{
  "model": "segmentation model",
  "dataset": "aerial photos of the United States (SatlasPretrain)",
  "train_examples": 203450,
  "image_size": 48,
  "crop_scale_min": 1,
  "horizontal_flip": true,
  "translate": 0.12,
  "num_classes": 8,
  "encoder_arch": "convnext_v2",
  "encoder_isotropic": false,
  "encoder_norm": "rmsnorm",
  "encoder_activation": "gelu",
  "encoder_mlp_ratio": 3,
  "encoder_layer_scale_init": 1.0,
  "encoder_inner_norm": true,
  "encoder_drop_path": 0.05,
  "encoder_patch_size": [2, 2],
  "encoder_depths": [3, 6, 3],
  "encoder_widths": [48, 96, 192],
  "encoder_kernel_size": 7,
  "decoder_norm": "groupnorm",
  "decoder_activation": "silu",
  "decoder_weight_standardization": false,
  "decoder_channel_attention": "se",
  "decoder_widths": [32, 64, 128, 128],
  "decoder_blocks_per_level": 2,
  "decoder_block": "bottleneck",
  "decoder_attention": false,
  "decoder_upsampling": "transposed_conv",
  "init": "orthogonal",
  "residual_init": "zero_last",
  "optimizer": "soap",
  "beta2": 0.999,
  "lr": 0.0015,
  "beta1": 0.9,
  "shampoo_beta": 0.999,
  "eps": 1e-08,
  "precondition_frequency": 10,
  "max_precond_dim": 1536,
  "one_sided": false,
  "adamw_lr_other_params": 0.0028,
  "grad_clip": 1.0,
  "steps": 7300,
  "batch_size": 64,
  "epochs": 2.3,
  "lr_schedule": "step",
  "warmup_steps": 360,
  "weight_decay": 0.3,
  "adamw_weight_decay_other_params": 0
}
Rows from block 3 of the encoder of a small segmentation model, named by matrix and row number. Rows with one number belong to one neuron. Each number is 128 + 24 x the weight over its row's rms, rounded and kept within 0 to 255. All counts start at 0. Numbers have three digits each.
After each neuron's rows are labels from the 100 images, of 14976, where the neuron reaches its highest value: "peak at" is the part of the image that holds the peak; "lies over" is the class under the peak. Only what is clearly more common there than usual is listed. The data: aerial photos of the United States (SatlasPretrain). In brackets: how many of the 100.
# fc1: MLP up (encoder.blocks.3.mlp.fc1.weight, 288x96), inputs 0-95
# fc2: MLP down (encoder.blocks.3.mlp.fc2.weight, 96x288, transposed), outputs 0-95

fc1.174:124123128174112145108088139142138134121119123100121113153123137103115154114144117211170131133109140116136112092115099109148104132118112130118131130143145138113109130106150119118101152173132119133156136134171104106105133118116102131092145062159150080111173122099147140084093175131123122080
fc2.174:117108115155103090122124127114133138097117158132138122153129076124114191101117168098071150124081127150122145104132142146136117142156078109153144133117106144161117145109091117142161132128144124178113087114116123132157150145125116154119192151098091146160137136143130150146094130105103138154
peak at: bottom centre (27)
lies over: building (34)

fc1.216:125139107137159108134127162122130110125113125114119133128125140121130120123113123135150120073164164110150127141142087142095165140130128081144140126130166117130161075155121157145112131143138062151152133121146146131108197121157132132130166131199093172107128177131102161124135121104122103146
fc2.216:158169150172155165138134116158127103150106129126131134146076133149162096124096145135158116142108114154113095070111130154140122139150104142121090155156129107132132143144172114088146154180121135105083135108104162131130168120136114114158138167098135113155111139132145131130132145122074137166
peak at: middle right (33); bottom right (30)
lies over: crop field (59)

fc1.48:118106081143127100149143181089134147126119139135124153170115125089124131116127105138125093146112117111175117119132109128204104146119144130181181128142166118102136139137132109115148125138128142124173140123120144135148133106138154122173149124207114154127143133132159180133148112134141126151
fc2.48:123055093136092137129106110114087113101124136147132147112133090143125148165112136105113089130150080129138136129087112153130114096133120142096080099133122083125136100111152136130196166128139124101114143133127149155155133176137143090133121129078134128119121089113100123161121108133104144152
peak at: bottom centre (48)
lies over: crop field (60)

fc1.96:102104137126108131110132114087134146136106099139129131135118132102163138088105165120140157008103074112096117148128099148135107144131116129145135112123112125134148099114153148127107104119103121115118121136122148141098112102113154135087185151116098125131121124094159151109101117113128120093
fc2.96:115087112161129124123093090108119118136190142153144087117113168160105166139098143132139117167115125106128106140124119113120138167141138166113105130116123180130147124105085144131137144113108120136150156122119150109133107111090107111141145181116137152144167100068108079127146117107115144083
peak at: top right (77)
lies over: crop field (81)

fc1.20:147172096098089108118074124102160116131117116123139135083132123140107100126144116152131155212138138100132126129115164168138106136118161131102114112166163131157137125115131114119126148113166107149122126135125168143118161088120097143149133113195134126118177135103158138145145136115097108135
fc2.20:090152112152113140138128157161150148159127143095134147130116095125155138118066121123154151089133109110089124127137119129135138138093129153089111130111090109116157176088130150139122128183132094154126184113161149164131153146109130127153126081129127106115117142071129092151124093135154151142
peak at: bottom left (45)
lies over: crop field (36)

fc1.156:144160123127098073110140107129130095128172121126104101125086125097124135137151110104136168193137127116078127110161157138142109156122140113130137164093169151120127139135120120119127154103093140105157092118085078162094155141126149117141134092135111087135132170115130131113105091130127125166
fc2.156:115069127140148120115135125149084165188091084139132150131133132107146168150125151103107127112121164116130094147135123127158168125125124145122100114114135145120144127120141132157151157098115123112160144126145099142078163110116093141123122112145179170117092135117156124141167122153097194140
peak at: bottom left (50)
lies over: crop field (27)

fc1.66:117099096119153188117146105115133151106114122128139148134111136123133119116107137079155119020118138121152123158133106133111109131138127132119151102088123149114146139132111127146139111125061119140080140115113126136104105107105126128097200156123097135136123130111168156110116120121131133100
fc2.66:116106137124116120120087106065131126112139148113137149099146132151140128143139125123137136185138131113148082146149133079098141134124139179135117087117140140096142125105091148111142135099112091175114094136070127103139146126132120121097134138146141153149176050104110106157148150123131122135
peak at: top right (79)
lies over: crop field (75)

fc1.178:097168115104111134111119124121134137123146163151110134135137146131169103102130144155139158211113156163054142102158121109091167123140140134102129110110115176108123154107143166136122120124139130135135120143126132142116119135110086159124123141043124104146123098133132130104116151126129120162
fc2.178:111131100143129088098114114155113131127107128096137111124117160183158154118109111103172146128113123096119131112165181145093149099122129090101128122088120153115105111136156143178158154125157119113133123134094085147132118125161113119151173186116131075127149107104123161114112135150159129134
peak at: middle left (44); top left (38)
lies over: crop field (75)

fc1.41:141130119138133139120132166118132101117104114142137148159110140114119142119119142071095086020138129125187112134128138151118117140121098131152149157139141145123127171089112123119111133155132143112101144084120136151117122146144118121119155129200128091135113154115145154155098136146105158139
fc2.41:116131127154141080153127142098137097075101129163126137136164159148129144192123151160144124133109116082128104156145173116112110127112142163135098140106120142119147171108124114130121102123151112146155112089164114137184148161150130106140131137097153139133143114124105119144144122113124139209
peak at: bottom right (67)
lies over: crop field (68)

fc1.254:174130110159107109126119174117145109123115149136087105117088110147115128098122149106128079084142139151115092158117129130110182170133138119074084104105128165133127092136131154114139137108139099129124154146139133131112163153146118091115079088182147151132121131164146123108143147101117125128
fc2.254:137115115130103115131148092123094137116107105123151106170111118078100113134113115146170095119126120098099179137153111154160114174127135114149099155151114122138092183135112142144093136144147096103138118146119093170133171112144121117168149086134124116117111125177102151136099105151136161164
peak at: bottom right (36)
lies over: crop field (29)

fc1.40:082076100145122155108151128095154134109156150134134161078113106111118092117123114058103149134145141170100150188144145147139120113130154140102097150123128138146177143124157134116116137104148141139119117127103168146128143139152163119128111102119118078148128111121123120123133139172110073131
fc2.40:110118123123113090122093151117142155093160158171126130130154103076136178127111155114095153127159128090116155138103101131137151135085085162145138118167113134117123099074138114130094145128117113133156113127130105104122172120102154157138153122088114132131186081135107122125129114103139102153
peak at: top left (34); top right (30)
lies over: crop field (40)

fc1.256:108114149129118112128138099114134120112144155114119115098162123126127111135111148114128182181098118139104101169125128140140134119137100133082124111093147140102146161177127170144119115105089129134141118159119162114127143160140164163086131144047143133181091131121168136129117156103131108110
fc2.256:106146125108111137141109132162136108065104154110137096148171139171144122148138116081138190151134124114139096111121136129159145122108141124112171104129108157126128151107151129154145123115146087143149153123144095084175093115137087084117127144069132139110128117142119153089104145114147128152
peak at: top left (92)
lies over: crop field (68)