From a checkpoint of a small segmentation model.
Model: 1.82M parameters, encoder patch size [2, 2], encoder depths [3, 6, 3], decoder activation silu.
Data: trained on aerial photos of the United States (SatlasPretrain), 203450 training examples, 2.3 epochs.
Rows from block 11 of the encoder, named by matrix and row number. Each number is 128 + 24 x the weight over its row's rms, rounded and kept within 0 to 255. All counts start at 0. Numbers have three digits each. After the name is the row's rms in percent of the matrix's.
# f: depthwise 7x7 conv (encoder.blocks.11.mixer.f.weight, 192x1x7x7, trained with AdamW), a 7x7 kernel
f.0 091:131147132142162072166124140123125122131117116170136114135135133134099147131153123171084106140132127111110133097137143128114111175095142179129100188
f.1 102:149122132164105125114129107113157137144146075113164143114137103120162135163134126087087153138147148097161164106125153121083129098134115152133176115
f.2 131:124154172163177118162119116145117140104138097118163129146131181097091107107161132134107100112138134117101143153159156127110106118127127128080096139
f.3 063:141133164117150160154090167141143155121082105091113148150116101069135131095123121114147139152126141163126136144133139152141127064126140089139117125
f.4 104:102099101074089092137164161148135148116135165160161162164135113165138092123144115161125136113099149133143120160115127138129105116123098126127100153
f.5 074:186121102151160116124088159148118131106147128132117170110172143115112160138123103109099148119130135102080136147160158082118114144139111119124092107
f.6 088:134144155178152164114125123134163141120114128148127105151107118103161155132140140119129099105140153110100134135105129120116119092113079142207124090
f.7 094:150133159157144141130097150103169129104120178145109124095117117110144097097105145097130134147131103113130072134106118109101110086158142119087092118
f.8 098:125113139077134130113189116181123159180137142160155114170141171130133151141135119128146096121115129099122124117119090142103090161130122136117125139
f.9 248:110159123146110145134119121120150102145127107172086145137110121166072168074182112158135124140147080141139101133112154119135107135135131117151130123
f.10 104:094104132067120141074126189131118155148158124139127145134135128094127135123103101120139119124149126112166093112158110159134099092110121097148121106
f.11 103:065106086128100107125140137086142123113114098144072128143121076142127141147125136170092107135143106116123110153130155114141142124164100163126126134
f.12 094:071131151120124137149143113122107100118102124111143170097108108148132129150122121128124096142152101118121065142161124077086103096107123158112116154
f.13 086:104125179145131106164138099059088120140121129160127134091138120096107116132176125148132129118110109099141103129095107139110142152145145145095111097
f.14 092:142075122112157086126113141135106178108135118101144112127169113107139087137099138115161139169119125107153117121129184137139137110119125080109126160
f.15 087:156120168143080145131169118134121112182158112144109130149151115117124151064144104097117133124113115097158084111124126147115134084120152142131116147
f.16 117:125114143132151158113120130125138120102136180114134098118126144173128122104140158156098147133148096101098116107133141057111121101095157132144130184
f.17 127:065089077093095119080140105118114116151119093093127102170121098146135155149146148145136167111138140141142132129123123111129134135149132139127124084
f.18 095:098076118092108086086103136118103119145137093143114121126125109143131111114197120116126116153125125157129105123098120144109086120119137172165104130
f.19 089:148127107105137101137126083099097136146125156127155097136120102089084166159120088139098139124111134144129142150139128140174170107126094098135122169
f.20 138:109108072129092109128123090094116158108107148099141125150126117183147154130143157143129148148175127154153104088093151125110104109112112144118106124
f.21 140:089133105159138113085082094097124134134103135166126160165136082163120131146145111122116170145105126134088133127109112112132099135141155128145116082
f.22 083:087133113076125123141121126170148126138137105100141107155107145166149129064103134092124149126115120171112070106127129154109116113155116154138119126
f.23 084:118097105147130119119116158159145132123141093107132139138120151101121157152116107100077123110116119106073126163123129130106110070096083129100104094
f.24 114:146152123085146139117160150169106147122129153162127129093109131154154101115145115108095111113107129155090148148168126100143160166116114153109132181
f.25 058:100140140137151139157061094125120118099098148119111176114125162145127129104131123181130164125126106132085150158144137137112176134151117113098123122
f.26 083:147119137149109160151110119130156112072119123123143134125141139167121130117126137130128119112135119127087116138127114091140073140164184091177117180
f.27 101:171169163145093164125142160135143122161182134115124132123134132102108109150100164139125120120116121123127146130176146153114116094132089131146149073
f.28 096:162185091128165133168130115073112124098117100122147138127148105108106134129141135086129103167112144150132144115151115140164098097120111130108158152
f.29 107:098118091092115100083116158153142136098108142145119154094127110149158129118139158188140119163106127130113171113144141122082131148141125115096106108
f.30 120:137122102098150168111127101108168120149125144123108172104123094140148127122117112103112151179147120131087183124109137099098126071108137139120143121
f.31 142:131096101114125079112164153177165157154116146132136151124160141091116126100117116123118109108117134123119151165166116122117105134160123159159140183
f.32 101:172133108141176137105096142110097128108132165150123127140105135152126106116094103145176137141131112141148089106102102157121146114165120077112097104
f.33 067:100140137116116089083090139136106118170103124135153135144130150074105146130127155061113085121122137152136080100103140118125130139125121102132104128
f.34 096:110103118155151109116098098127141113117091133094139184138134118107104151104124098146130096147142103102100107071142167144164148145156158116115117109
f.35 081:093132162111123145131137134084153122160108111124131159118136124108113164116108187125147160092149146123143114129140137119126145077126078093088137163
f.36 110:138152115110132138169144118084133134146085129141156121146088098148155147107121135123121172109143126122132184157109112135176131139157083087142136149
f.37 072:087116153125090138126154126108165137146136143109161107091180116081129115141164140111161111152102108156153166131135133150126131110117147102102102093
f.38 085:140083074122128116128157123095158104157100115115098130142096116174144108153176113132137077133134116135131162099152145117143097134132111112139092140
f.39 114:094127134119118144093088106075135131121168110091149133131128158118105112166115117178104103127099112114136111077117123150153100105144123141129105168
f.40 094:153121103139085110088091125167125135139142153122168107128121135121099128113128161089092129147128110108094125164099117145129116184118097157086134117
f.41 072:119079117118113145168137180105107154122105121106130138124143114133128119117141097118098114096164155104074153092134171121103134125113157148099145093
f.42 099:150115152108128044095161156111124113113140177151126116129123136130136153143150120134117101120156133136150101126105135132127149203133102109123111133
f.43 114:107117120117141114151062130105142142171106109106152135150163137107122141157127120095110138114154134132114086116110125168144151089072130164141135101
f.44 092:107126151124095105096147115132102141109087100085103103134125144110107150104125107115148154101089116105144121137100084159153099138137136150076156155
f.45 077:135110136118118139110127141155139159145157107139136131127168120145129109111139118134102077139104147116160106159134091131114102151174173187182133123
f.46 099:159110160124137142143071109138132157095156123151107088073125125122159103100147156146154116074128130144117115122120144147137166126097149096125134149
f.47 147:124089121165120120144136147071136131125142125173090134126119168168101126148134122125110153151104088166100113140103164141163119164123126106149112157
f.48 065:106116100114109098105132098179075140098073136150146144117170141142163118176125121107116115146105155126109145138112107146098113123145116102100128139
f.49 109:138097111144176091117173154179115130114116165122140123148132147146132146115113115113116077115122117133120169111155157144162133162149134138178098127
f.50 099:125130128166169116111151159136141131124106086143111158153089114132115180109128148119074127127152140128139146099135090162088139107129095100125108162
f.51 124:094094165152135135154130158177112088143107126127167133143148145128086160137135123096136138139128132091164106122140102190141100104106140135149130114
f.52 060:131128119128130179101127061128161104149144100137115138144145159097106125134130117134134127138130134108114103134152164149106166183179159158133132107
f.53 068:111139149105157138088189142073126136124127117103104132156100129100144149136124159134112090150106119109128131131131121150163167089138161106168113113
f.54 113:177118136106136162133120146125139124109127139144143116132133142149116118156140171126167132139121103134132118168066099116085165155122114141134060155
f.55 070:094098117159140117153155120121108087144126111086151126161155113130104141123088139122134129156121133125128112125127113116172145103163113193090173113
f.56 088:133178115173106162131135141119152115153118148116160123104177156149149130106115170095131149120126125100102123154118136120150128112133081136095168169
f.57 069:108145160102148131089132116110125144147196126162093158144100152126140110081105150144149165118106134117135138130102117132146132096145123099169088142
f.58 108:100149143159153142183119138123153104102116145078111112146115132083152150128074139150101119114108160148086096146139133132147136097106134114149151120
f.59 111:144120125171163123131145160147125138150184141094103159150125116098105103113110136096124091096109135101101162131123141101155151127103150157151151087
f.60 100:123114086155129116080126112123138100146063149145109097151155148130117141110141104090101116103097142139099113159118118129113076106121105097127148105
f.61 099:164116145141136163112159107176107074121122170175130148114159112139147128127174116098151120123097142138163104118117151106140108119128124130127108081
f.62 138:149127113141108171083114153066193089120133112111138116144162117156086122112123115159103142116145113157119137149134113114133128106129129101124089141
f.63 098:076083093107117122130159143134114154122107145117154135111139162171143111190113117135143145135121151157146134078122099110085132147125129102102133122
f.64 126:123109175156117172139154102168109162131131165081153115144110140130122131133133127147097100118083123117129160110120108138165123108127132142127109194
f.65 114:112149159143139125173158168131170193160131114134146103135142134099174115135119154084090111145119094121105130109142101121130109137129114129099110147
f.66 081:163137109166095129167117159104094126149108141159125099165129096103137094161133138124154098123113146137162132142140125146172136102142094085090128125
f.67 097:138154154124096133105122125117104088119109189126112153116110187134133147118173133121173118145129089149118136147133115126143169139135144099115141179
f.68 098:131095143134173123136119110095149171096163151112121143096150122100151110131104135133153142137127163080132126098149123142146138098118101169083162100
f.69 065:094139113132111106108100100100098135146111146091081153132117123104108141132136151114133128095148159150123140107084139111100127101155122104082072096
f.70 107:150165099137130134122109118122120096117183195109149144148116153079098132132094105114163131107143121119110125123146137168177105132143139155141117127
f.71 083:120165150109097125104144085138157141127183110124093110120130153148117094145115131121149130137131107115083113151135062141139142167153161115116157146
f.72 079:113163105181121125157132158115102165161152109143129128108169165121122105071105096110118080124118179125129122129114137138129128102140145156132146144
f.73 103:147130161106179108146151097128151110123150104136145085109153120159121111164146121149130110129139136071172118144124110142146141121138128167161097174
f.74 082:119181135111103138113117106162108121132131173177165128151117130164153114100148136153159134167118132151114078099109098128152109127105117120091109114
f.75 075:165136121121104093151105126106116145085113164122124139125136143137121158104120136144205157131122114141172161121112114086085127125124158114090118136
f.76 116:151120167165133113149162104127129103140103127118095134129111137107119138137127178107077113173093132101145163131088110151102131172115137148091128144
f.77 120:129152113156143134132087160102113118163163152122124124114103125167084138127127156157118152079164084168119128172108139126124123136130156100146112099
f.78 208:142120144143089095164154124109137141144121086166112119134111117161115139180107104133100126150084111149164169128099167143129116105136149084142122139
f.79 127:123112160183094108172146114134150129107103162158118154119149112134151122102148135155121136179083164108117123147121134110163123160116127168152113119
f.80 098:147146141121114148181180148171098144158086127147103126112148142117136099113131135092088157132130134145135136115148112137087189129117119110125159128
f.81 078:095135134139135107140090114093144158118113167106164114129119095102152114115132107081099110119147132123140136127104149168139137137130080106129143057
f.82 105:129175146145139075142121149141136103122110084130097124148114071165118116152142146140125157124124137129110119119118141163093126062126122149171119130
f.83 086:098136111109096131142114108133122106139144128129129151123098131107170115157106111103151138118107149157124120144152154110096149155178143097070096073
f.84 125:133093114090137131114108123089093104070131136132130096130131152098110124155141164138106110152158138146129111140146156143113162106177126167157156153
f.85 097:110130102128124159105107144118112135111137136137118130079110053168157137165142155142132101104122129156157141073116093127109135110122147118105130092
f.86 081:178169127118161115157137131094146085112107134120115104097123103145136128149114126115138153157174157129152148185121129149095163150142132112139098153
f.87 087:158149152130154096091127113157118100105109130120113145128122130105106129101140107071109136124166145098092187144159124147113101108087137100121118103
f.88 101:122109163133107098139108119104133126092082100128122124160129081142100136090126114103171132128116154099090093092117103120104107125108117163133158093
f.89 096:149128135106105125138169144126141132128154158113104138093124158178166161109110154170136137126137092098130140122105082122131138173158167119156158116
f.90 141:132154097116153160149109110132132111121097147166162140135118151107143149071150116131114132135154127132101126132115099132109133066126085177152093103
f.91 092:101167117102076154123131087098126082139114150161169152135138108138142143111141131164141112131104112116116133126080100129093106135093121121163108101
f.92 081:158157104149118121161084172127138073120112130137133107083113144138128112100123128144109164127156123111147095143093135110125118131155130157069159138
f.93 081:165119152113114140145166155115097137147157156157114125141129129143102145098106120134146105160134136139141140112149085154142120196123131079119157174
f.94 093:124088138086085109155127127108124120116137194096120122113149105162162110132162131138161132118151134158121141121130082122124125169167120133139153165
f.95 084:158144146173185140119144129104108155121140114114166103131105149114160136123141152145132095154097137091138097126103119116117168107127137187145143099
f.96 086:150128193118152167145138118112108118172115145101133119119114164102142150095124104154112098128151140110141150159132149134116165157127096124164164091
f.97 085:152143188161143139124132138130120158113155101126130155105112119135115116112132132156128124104123098148116175146167129099166128177150115115092098076
f.98 077:102125154094133142132102156141127125147143111138119148134131180065117087098122094079086138152124148122095122135141097119156142143142148105131087125
f.99 123:153122117124139147120087131143132090137123166117123158150145131099156138081125138140174113123145126078140104187161087102123157149151143155130145123
f.100 084:138120156126122107181128119144139129136127109136109102108128129145120118116123120175139110174061138140124131122132133151094124154146079192115118173
f.101 097:127138196145136143144137097132158147127094155134130144181142163126133154147159135111096122107144112129128116082128105159119092083111119104158142147
f.102 071:129122117107172120076082126090197122154116093101153121134127104160117118132165140109149138131147150108130155126138156104122118094125101094111133135
f.103 131:157148167131167158102120140147126158143111080081128130102124127108107149145130100095090144111108140126139107120159143130130135153147157192152158126
f.104 110:094084101125126103153155101084078087155112139150162125113163140119133124162140105156145140107127120145161141159121091104148131091143141122153145129
f.105 084:156156132122151135139136129114110135127154143127078103155120152119104181137139092126139108124113139131179122109108127147171122161154101119190123172
f.106 122:128123112111145146106140113141135133171156115105105134137102090140122151088136125173136104126165128174163188107138123130099103149128114146157080149
f.107 124:147169150165149136157164145125100137138160142082143132133143127096129089117127124128091095111120148137109127139144140127094135154136172122177186125
f.108 080:150132150172112110136152118129173157118169115091065078091137130133169108127132132122140115105132138163130162154105142129122146170128120152118120126
f.109 069:144139103120119129137149135172178148161135110101140141121096152113125144131175145120099094104115092123112116116078107128130106133134185134096165157
f.110 095:145140114161127168126117096106099103136149172144127147070127140107132118145123120137154109109122074173152155105145122122111135181154154143126144101
f.111 114:095092098104101135079136126114149127132141126146121129176138137158104111180089125138115146113102161122109153126117188115137107127138135156111130080
f.112 102:112122108134127156131111084130143125110083092099143131136086106109156137117122140085133144128148138107106092178132114137128128108164123104180153081
f.113 087:090136168162154146081108133130155110132120135118114106108129164129148146091144116168091112148133141147155163111115142145126119057137111100145120108
f.114 068:111113104119123110151134135087130114134143117103152141144128074108150103180149105081112141120068105120156105111121119158118103150109144087135096137
f.115 081:131165131110121141124163113116108095082112178090151115125152110136130154129116103087128141078112102179148137127141112160112102168140143123146136104
f.116 088:093134118126151141175131118123142134164170094067079105105139139151130100107112153102139135122151148139126129109127133168171109113122120091152157129
f.117 107:149117158119118160124154112137135118147131075080121120105145115132118137147131130107113161142128105128144107122121094150128126117090125111083053076
f.118 082:127170115090167109134099098136137094137114118108133106161090105076144124127151132137101143157150141139098116117117113128074112108087115160092133141
f.119 112:081094139119122116147132107101111129141119161145137132158116147175171098125118144126127105128154114134087112118165077137065095136129119117123138094
f.120 100:120111136142119176129136123133145139156129095098125131075126111137116158142103156156118141123111137117120165147130107108168156120143188109169138187
f.121 105:146126105118134165159145139114080111136118114128108085093122104130132087110094105128153122139137096132158137111123102122157178150064119109092120136
f.122 092:125135129145184127135148117095123112137116097136120151102155101149166128102125120141146092136112127119147177174163156164146128108099100139095122176
f.123 079:135110143136124107141085073098108135107129105097125124117104146147158141100149115184123124125151148126106166146138097140116094112138172115090082135
f.124 094:129131158111094118088166140153130133130129081089137113113135130149136139108111117156125105131099111124122119102196124122176157163122124162117093092
f.125 099:085095081134106163115072090170116128183119164123129135121128136104105135136122137103102117133153122120139137125145147155112129121121116131135088181
f.126 087:075137122102092081172131088138104123107158160130146121127154111116107128189107138141106138160105124104163132092125114129136144097153150133135117114
f.127 091:135107131080100094132132122160127140102116208163121126148115121111117079146131122105161125147120170150138156136116157151147094141147146141111116108
f.128 093:152138122119124160140163110110180120133146133165093133131163137106147131104131119146099131102123098090172096133127114129143187122113155145144157176
f.129 098:152167123171094155106118130117149107136147142153143133159124182113148162085166143112142102128138141109169122082161156102120105138131118115143105141
f.130 108:128165155170180085165094102131139151107135130102099149116126115124097149121100101103094162139145147154138119128119118130119145105070128142132099140
f.131 081:142142144154099112131131132155158100129158138133128120148132104098141133097120119105114086154112145114081142160098169106154095108152118187171135109
f.132 109:106096117125122166167162093122121110131112116138166140123142147165105104122139132084086131124143100134155139093131113179133184109132125122092144104
f.133 137:148144148144142163123122107130175140091164105108129119128099131081096143172162073086145133123131134119090124147125100124090135152143143152141112116
f.134 092:092149159138106151110131110123122107145165085133118133146145137082173081172070150145113145138139104144113135134129109125142135100126136129086133089
f.135 116:120135097121050106111104157112113134149136164142127137101123104187137108149130152151135113124112113103135135153129096110108148192131143141112142138
f.136 100:118159133121151103144090115103143118125123077106155116092122138074102129149130157133101159120143159098103118133156149103131136131149184165165130120
f.137 084:145069130135131111139106117110114129140112149125143159113151147090138130129118163098071140151128092139100104141133138158137138141136163125199093128
f.138 092:107137109123102059118152119089109168162158110107169146126133150171137120135098112134118132117072111120097112127134092135164125119134138110105137144
f.139 073:133179068159155113094127112104136121111098132166100118105129122144149154151144154136117129132092114156103141104159129140076083129132102111121141133
f.140 124:147113073084170144125128137128110146123126135132184144130150151173123144128106129106143128108134133136093099116120117137104127092166169140133070106
f.141 097:085082123119131113125065127145135133095142137124130135180132159114136135146111115102114102123132102111115155096169081121097138144150090144134166141
f.142 091:136090144120187132155137122138139105150135112137107128090108172094085122168104098155136116134103135125152124111157105127160138164111122117143136183
f.143 107:125118113129105145096100130114132107126155175122120144106123138149116173075155138125163118138125102184131147129087162115136150084120095123168106117
f.144 085:117127102093158125131118088109113149150190112136122122127092087152072130120132163083140141117108144111119105112108141149161084148117114110121123105
f.145 086:134135150072135114139101147144115123137093098131151137132125175104154088138117106117090120170137097091106111111113109142160124112128118100126192129
f.146 083:129156096126127124121160145108162163133111107085164108105115128140128143166147149138160152142137079177131098134115105097111144145111131159133072129
f.147 070:103110157126141127111137115086142126094134120092120117127139078154123094179162107111125109158135149123071143144163119153088126129144122085118109109
f.148 127:136133120138105115075129120155136176161154128147149098127151144083118140104128135111115133108107114124119161130121132113139118148167155141163180192
f.149 106:098111121110112109117106132169127160086143119142156083140133140088113109147095091118104116134141125117114174117155110101151170127126182134096106122
f.150 101:134121145111135078143151157162148087141144136129124141133118097122092151134130110096127106131121098141164165146097107172136140116088174138130097174
f.151 088:138158103148155140111159168109123119130114140154144109145109093130120143059130114152136173157142138134094094160132120105113099134113125136125076091
f.152 072:125123113115139116115118125128109131114119108103091140149136202139134158101141128146130128107149089111134103121103150137164149116128192127177119182
f.153 075:151103124148107162160162109172127163181162094106105143111139150138137174119106130108150121102139143118166122144145077165126133116113119131112127111
f.154 061:180125151134127157088117164092133130115099132088133134105140079093133100153123100138097105156148118137096093120149165097119115103131116143125094129
f.155 064:073115124164097089132092145125110125124119114173125144125147117115130083152137132142173146103133103107115143142111127096127154172158159121132092167
f.156 097:106146080139128108121091124148104126123099129107158165130113101155110113099121164112103149142089098135118154160112119114148123182138156146178147104
f.157 118:091116119123078138147090120098122142138095101104146101161145143113134116154131133169141119140167135130113095117115097129122105052150109163128113127
f.158 069:094107133138127136121137165144129179146089118092146083182114123143135127103157097122117131159108070165145114122157145123123119096154136127122113102
f.159 097:115120095096116110095153150146137117169164147119125132163164135106139106101134143143104098112148091115122146145090122119124120152185159164142149170
f.160 104:122123165085103114104089140111135131109141146137116125131191117121106166130128114118108139112124148101197122106130100111153092132097114119101095156
f.161 111:131130129129109108130132108107149147130126102137131127120149120090094109127130090053122127108113114111125136100118156131130128121084131208172128163
f.162 064:125167145112145128110116104137144134144100123083124137110157146078112130107157143108112108113174107162125155154133148092165143094100129181120146151
f.163 096:117121149071157100164161126147100163131133148124131097114103121139104134109133152160147119137130152119096155130151133112134184141151122067141091134
f.164 123:100128153124126169122160172179139160136129133131131139129176154065093089114119104092157120152137118107143132108116120141146143133148147140161147146
f.165 105:111131141134132146104128101111120114071127088150116126138114094066128146135161115139094171132118137150096097112167132143122138107153146112179115154
f.166 170:132150126098156120139133139107145156120108139126124157083115162131142156033164147144161117084157139136107135148131130102152135141120119133115123150
f.167 074:174150129185126127133118171104112125119146116115107121117121110117134054123075125120125131139114148131124138103152106118160145112146095140082128089
f.168 068:163185123111120153135144155091110133136121173132085126146109105085101135154098130159112127103151135132112135133098131107147134125152196127139098126
f.169 069:119133132148100115151151133130132154152086111147109123158105136142086137172133108077055119119131115101094126107115134140115153122120074138123142101
f.170 081:079154117152120116115171134117105115148177121140128132116106141129126090121135132079193111119127137152149144179138131131142071134119115136153134153
f.171 088:179146133151095149115175144122158135124167142131133070117131173166134118129121145132147107093098136127111105076156125099139139152121117105124122153
f.172 096:129139173116116171128118116154150100153156119151129097123112088141098094138171148149145178102105163112119156149142105147131143096140116087137150111
f.173 114:109105072139159097155111138137134115148130080137145087142111110091095127108125125108139100174132125100143133128144132089096100129084142104107116097
f.174 084:135135149103134161107127163181113107130135144097134150159110128140163125110125100112142131121124129156168148084085138090112138148128083114074146109
f.175 085:169147136137144150152116133128127110120097118103100140087154120122134125105152104141083129132130092139089176113102096105113109125140101081089083109
f.176 095:134142126102148156114096186139125093141084159131111146104123086114162143112162133108146170130132134138143134168135146113134094101154114148103174127
f.177 092:107120115110157125102117097118100194156128114125132117103136139096129118131128112102093154145164152137171100114104120120093133085090143105157108092
f.178 139:178169164190193166127134141120145124122126134125117105106102135098125114130124102112100097105100096113111121144134142156134148139154147150136138152
f.179 088:091161115076102113179086112141116137103153104148115091163111107119123156113158124152158129130134161121134115124139146108116152108101176125155103141
f.180 109:106140111137153103115129097073100100094126103134142135138120118120140120085125109110099118161113126136111159099137192149143113110128098128084134178
f.181 061:136117095129110119139101170180131111110139146111136077145084100109104135125135159126116111115135119126090135106104123114120078100150115161080093118
f.182 139:129185141126156078178147082182098140139111115164117103131111114113135110150138086116144139129121137108119152122110155127129153115126154117117086111
f.183 075:170101123103135129126113135125116111092098165127151149138132132079074096117131152084150130132162137098167089137119126141104130093127157101148119158
f.184 081:125098141101158096130152120122128168163098125135121184104123141076124135101148101085095148163098142168117152120153143126106106105126129104113130118
f.185 109:125153165092090149165150144120126133087130101132092085112112103131116131088110119163098147092124092134119124149151129124119143178134150092131162137
f.186 079:115136147143148155132141096120119142130164113052128133136182117146110127148137133169160148112149172160151141114125125138133085152105108154101147113
f.187 073:148121107082178154162134137117139134117150123125122094105097177088106116095103166123106101127127104162160134145157130131120177142098121137139123107
f.188 076:094101135128102086112169163130133144109136165128140145136172167100099133171145128146111121148171168130101118113132130103103092093137153138144111129
f.189 102:117099138128144150087125153122161145130096147131129112123148139180156183122130129170118110147140132151094101119129120105112139097086137074109090113
f.190 089:165145118118116153117141131082119139113112161161137138134148112130137064119140136097144104116134123204125100130099155125166105125119158137142166113
f.191 068:115168105149095131103125131108121155109120151101150134134179114173115130145167122129115089132128101113109113185115167142154103126121134155084158118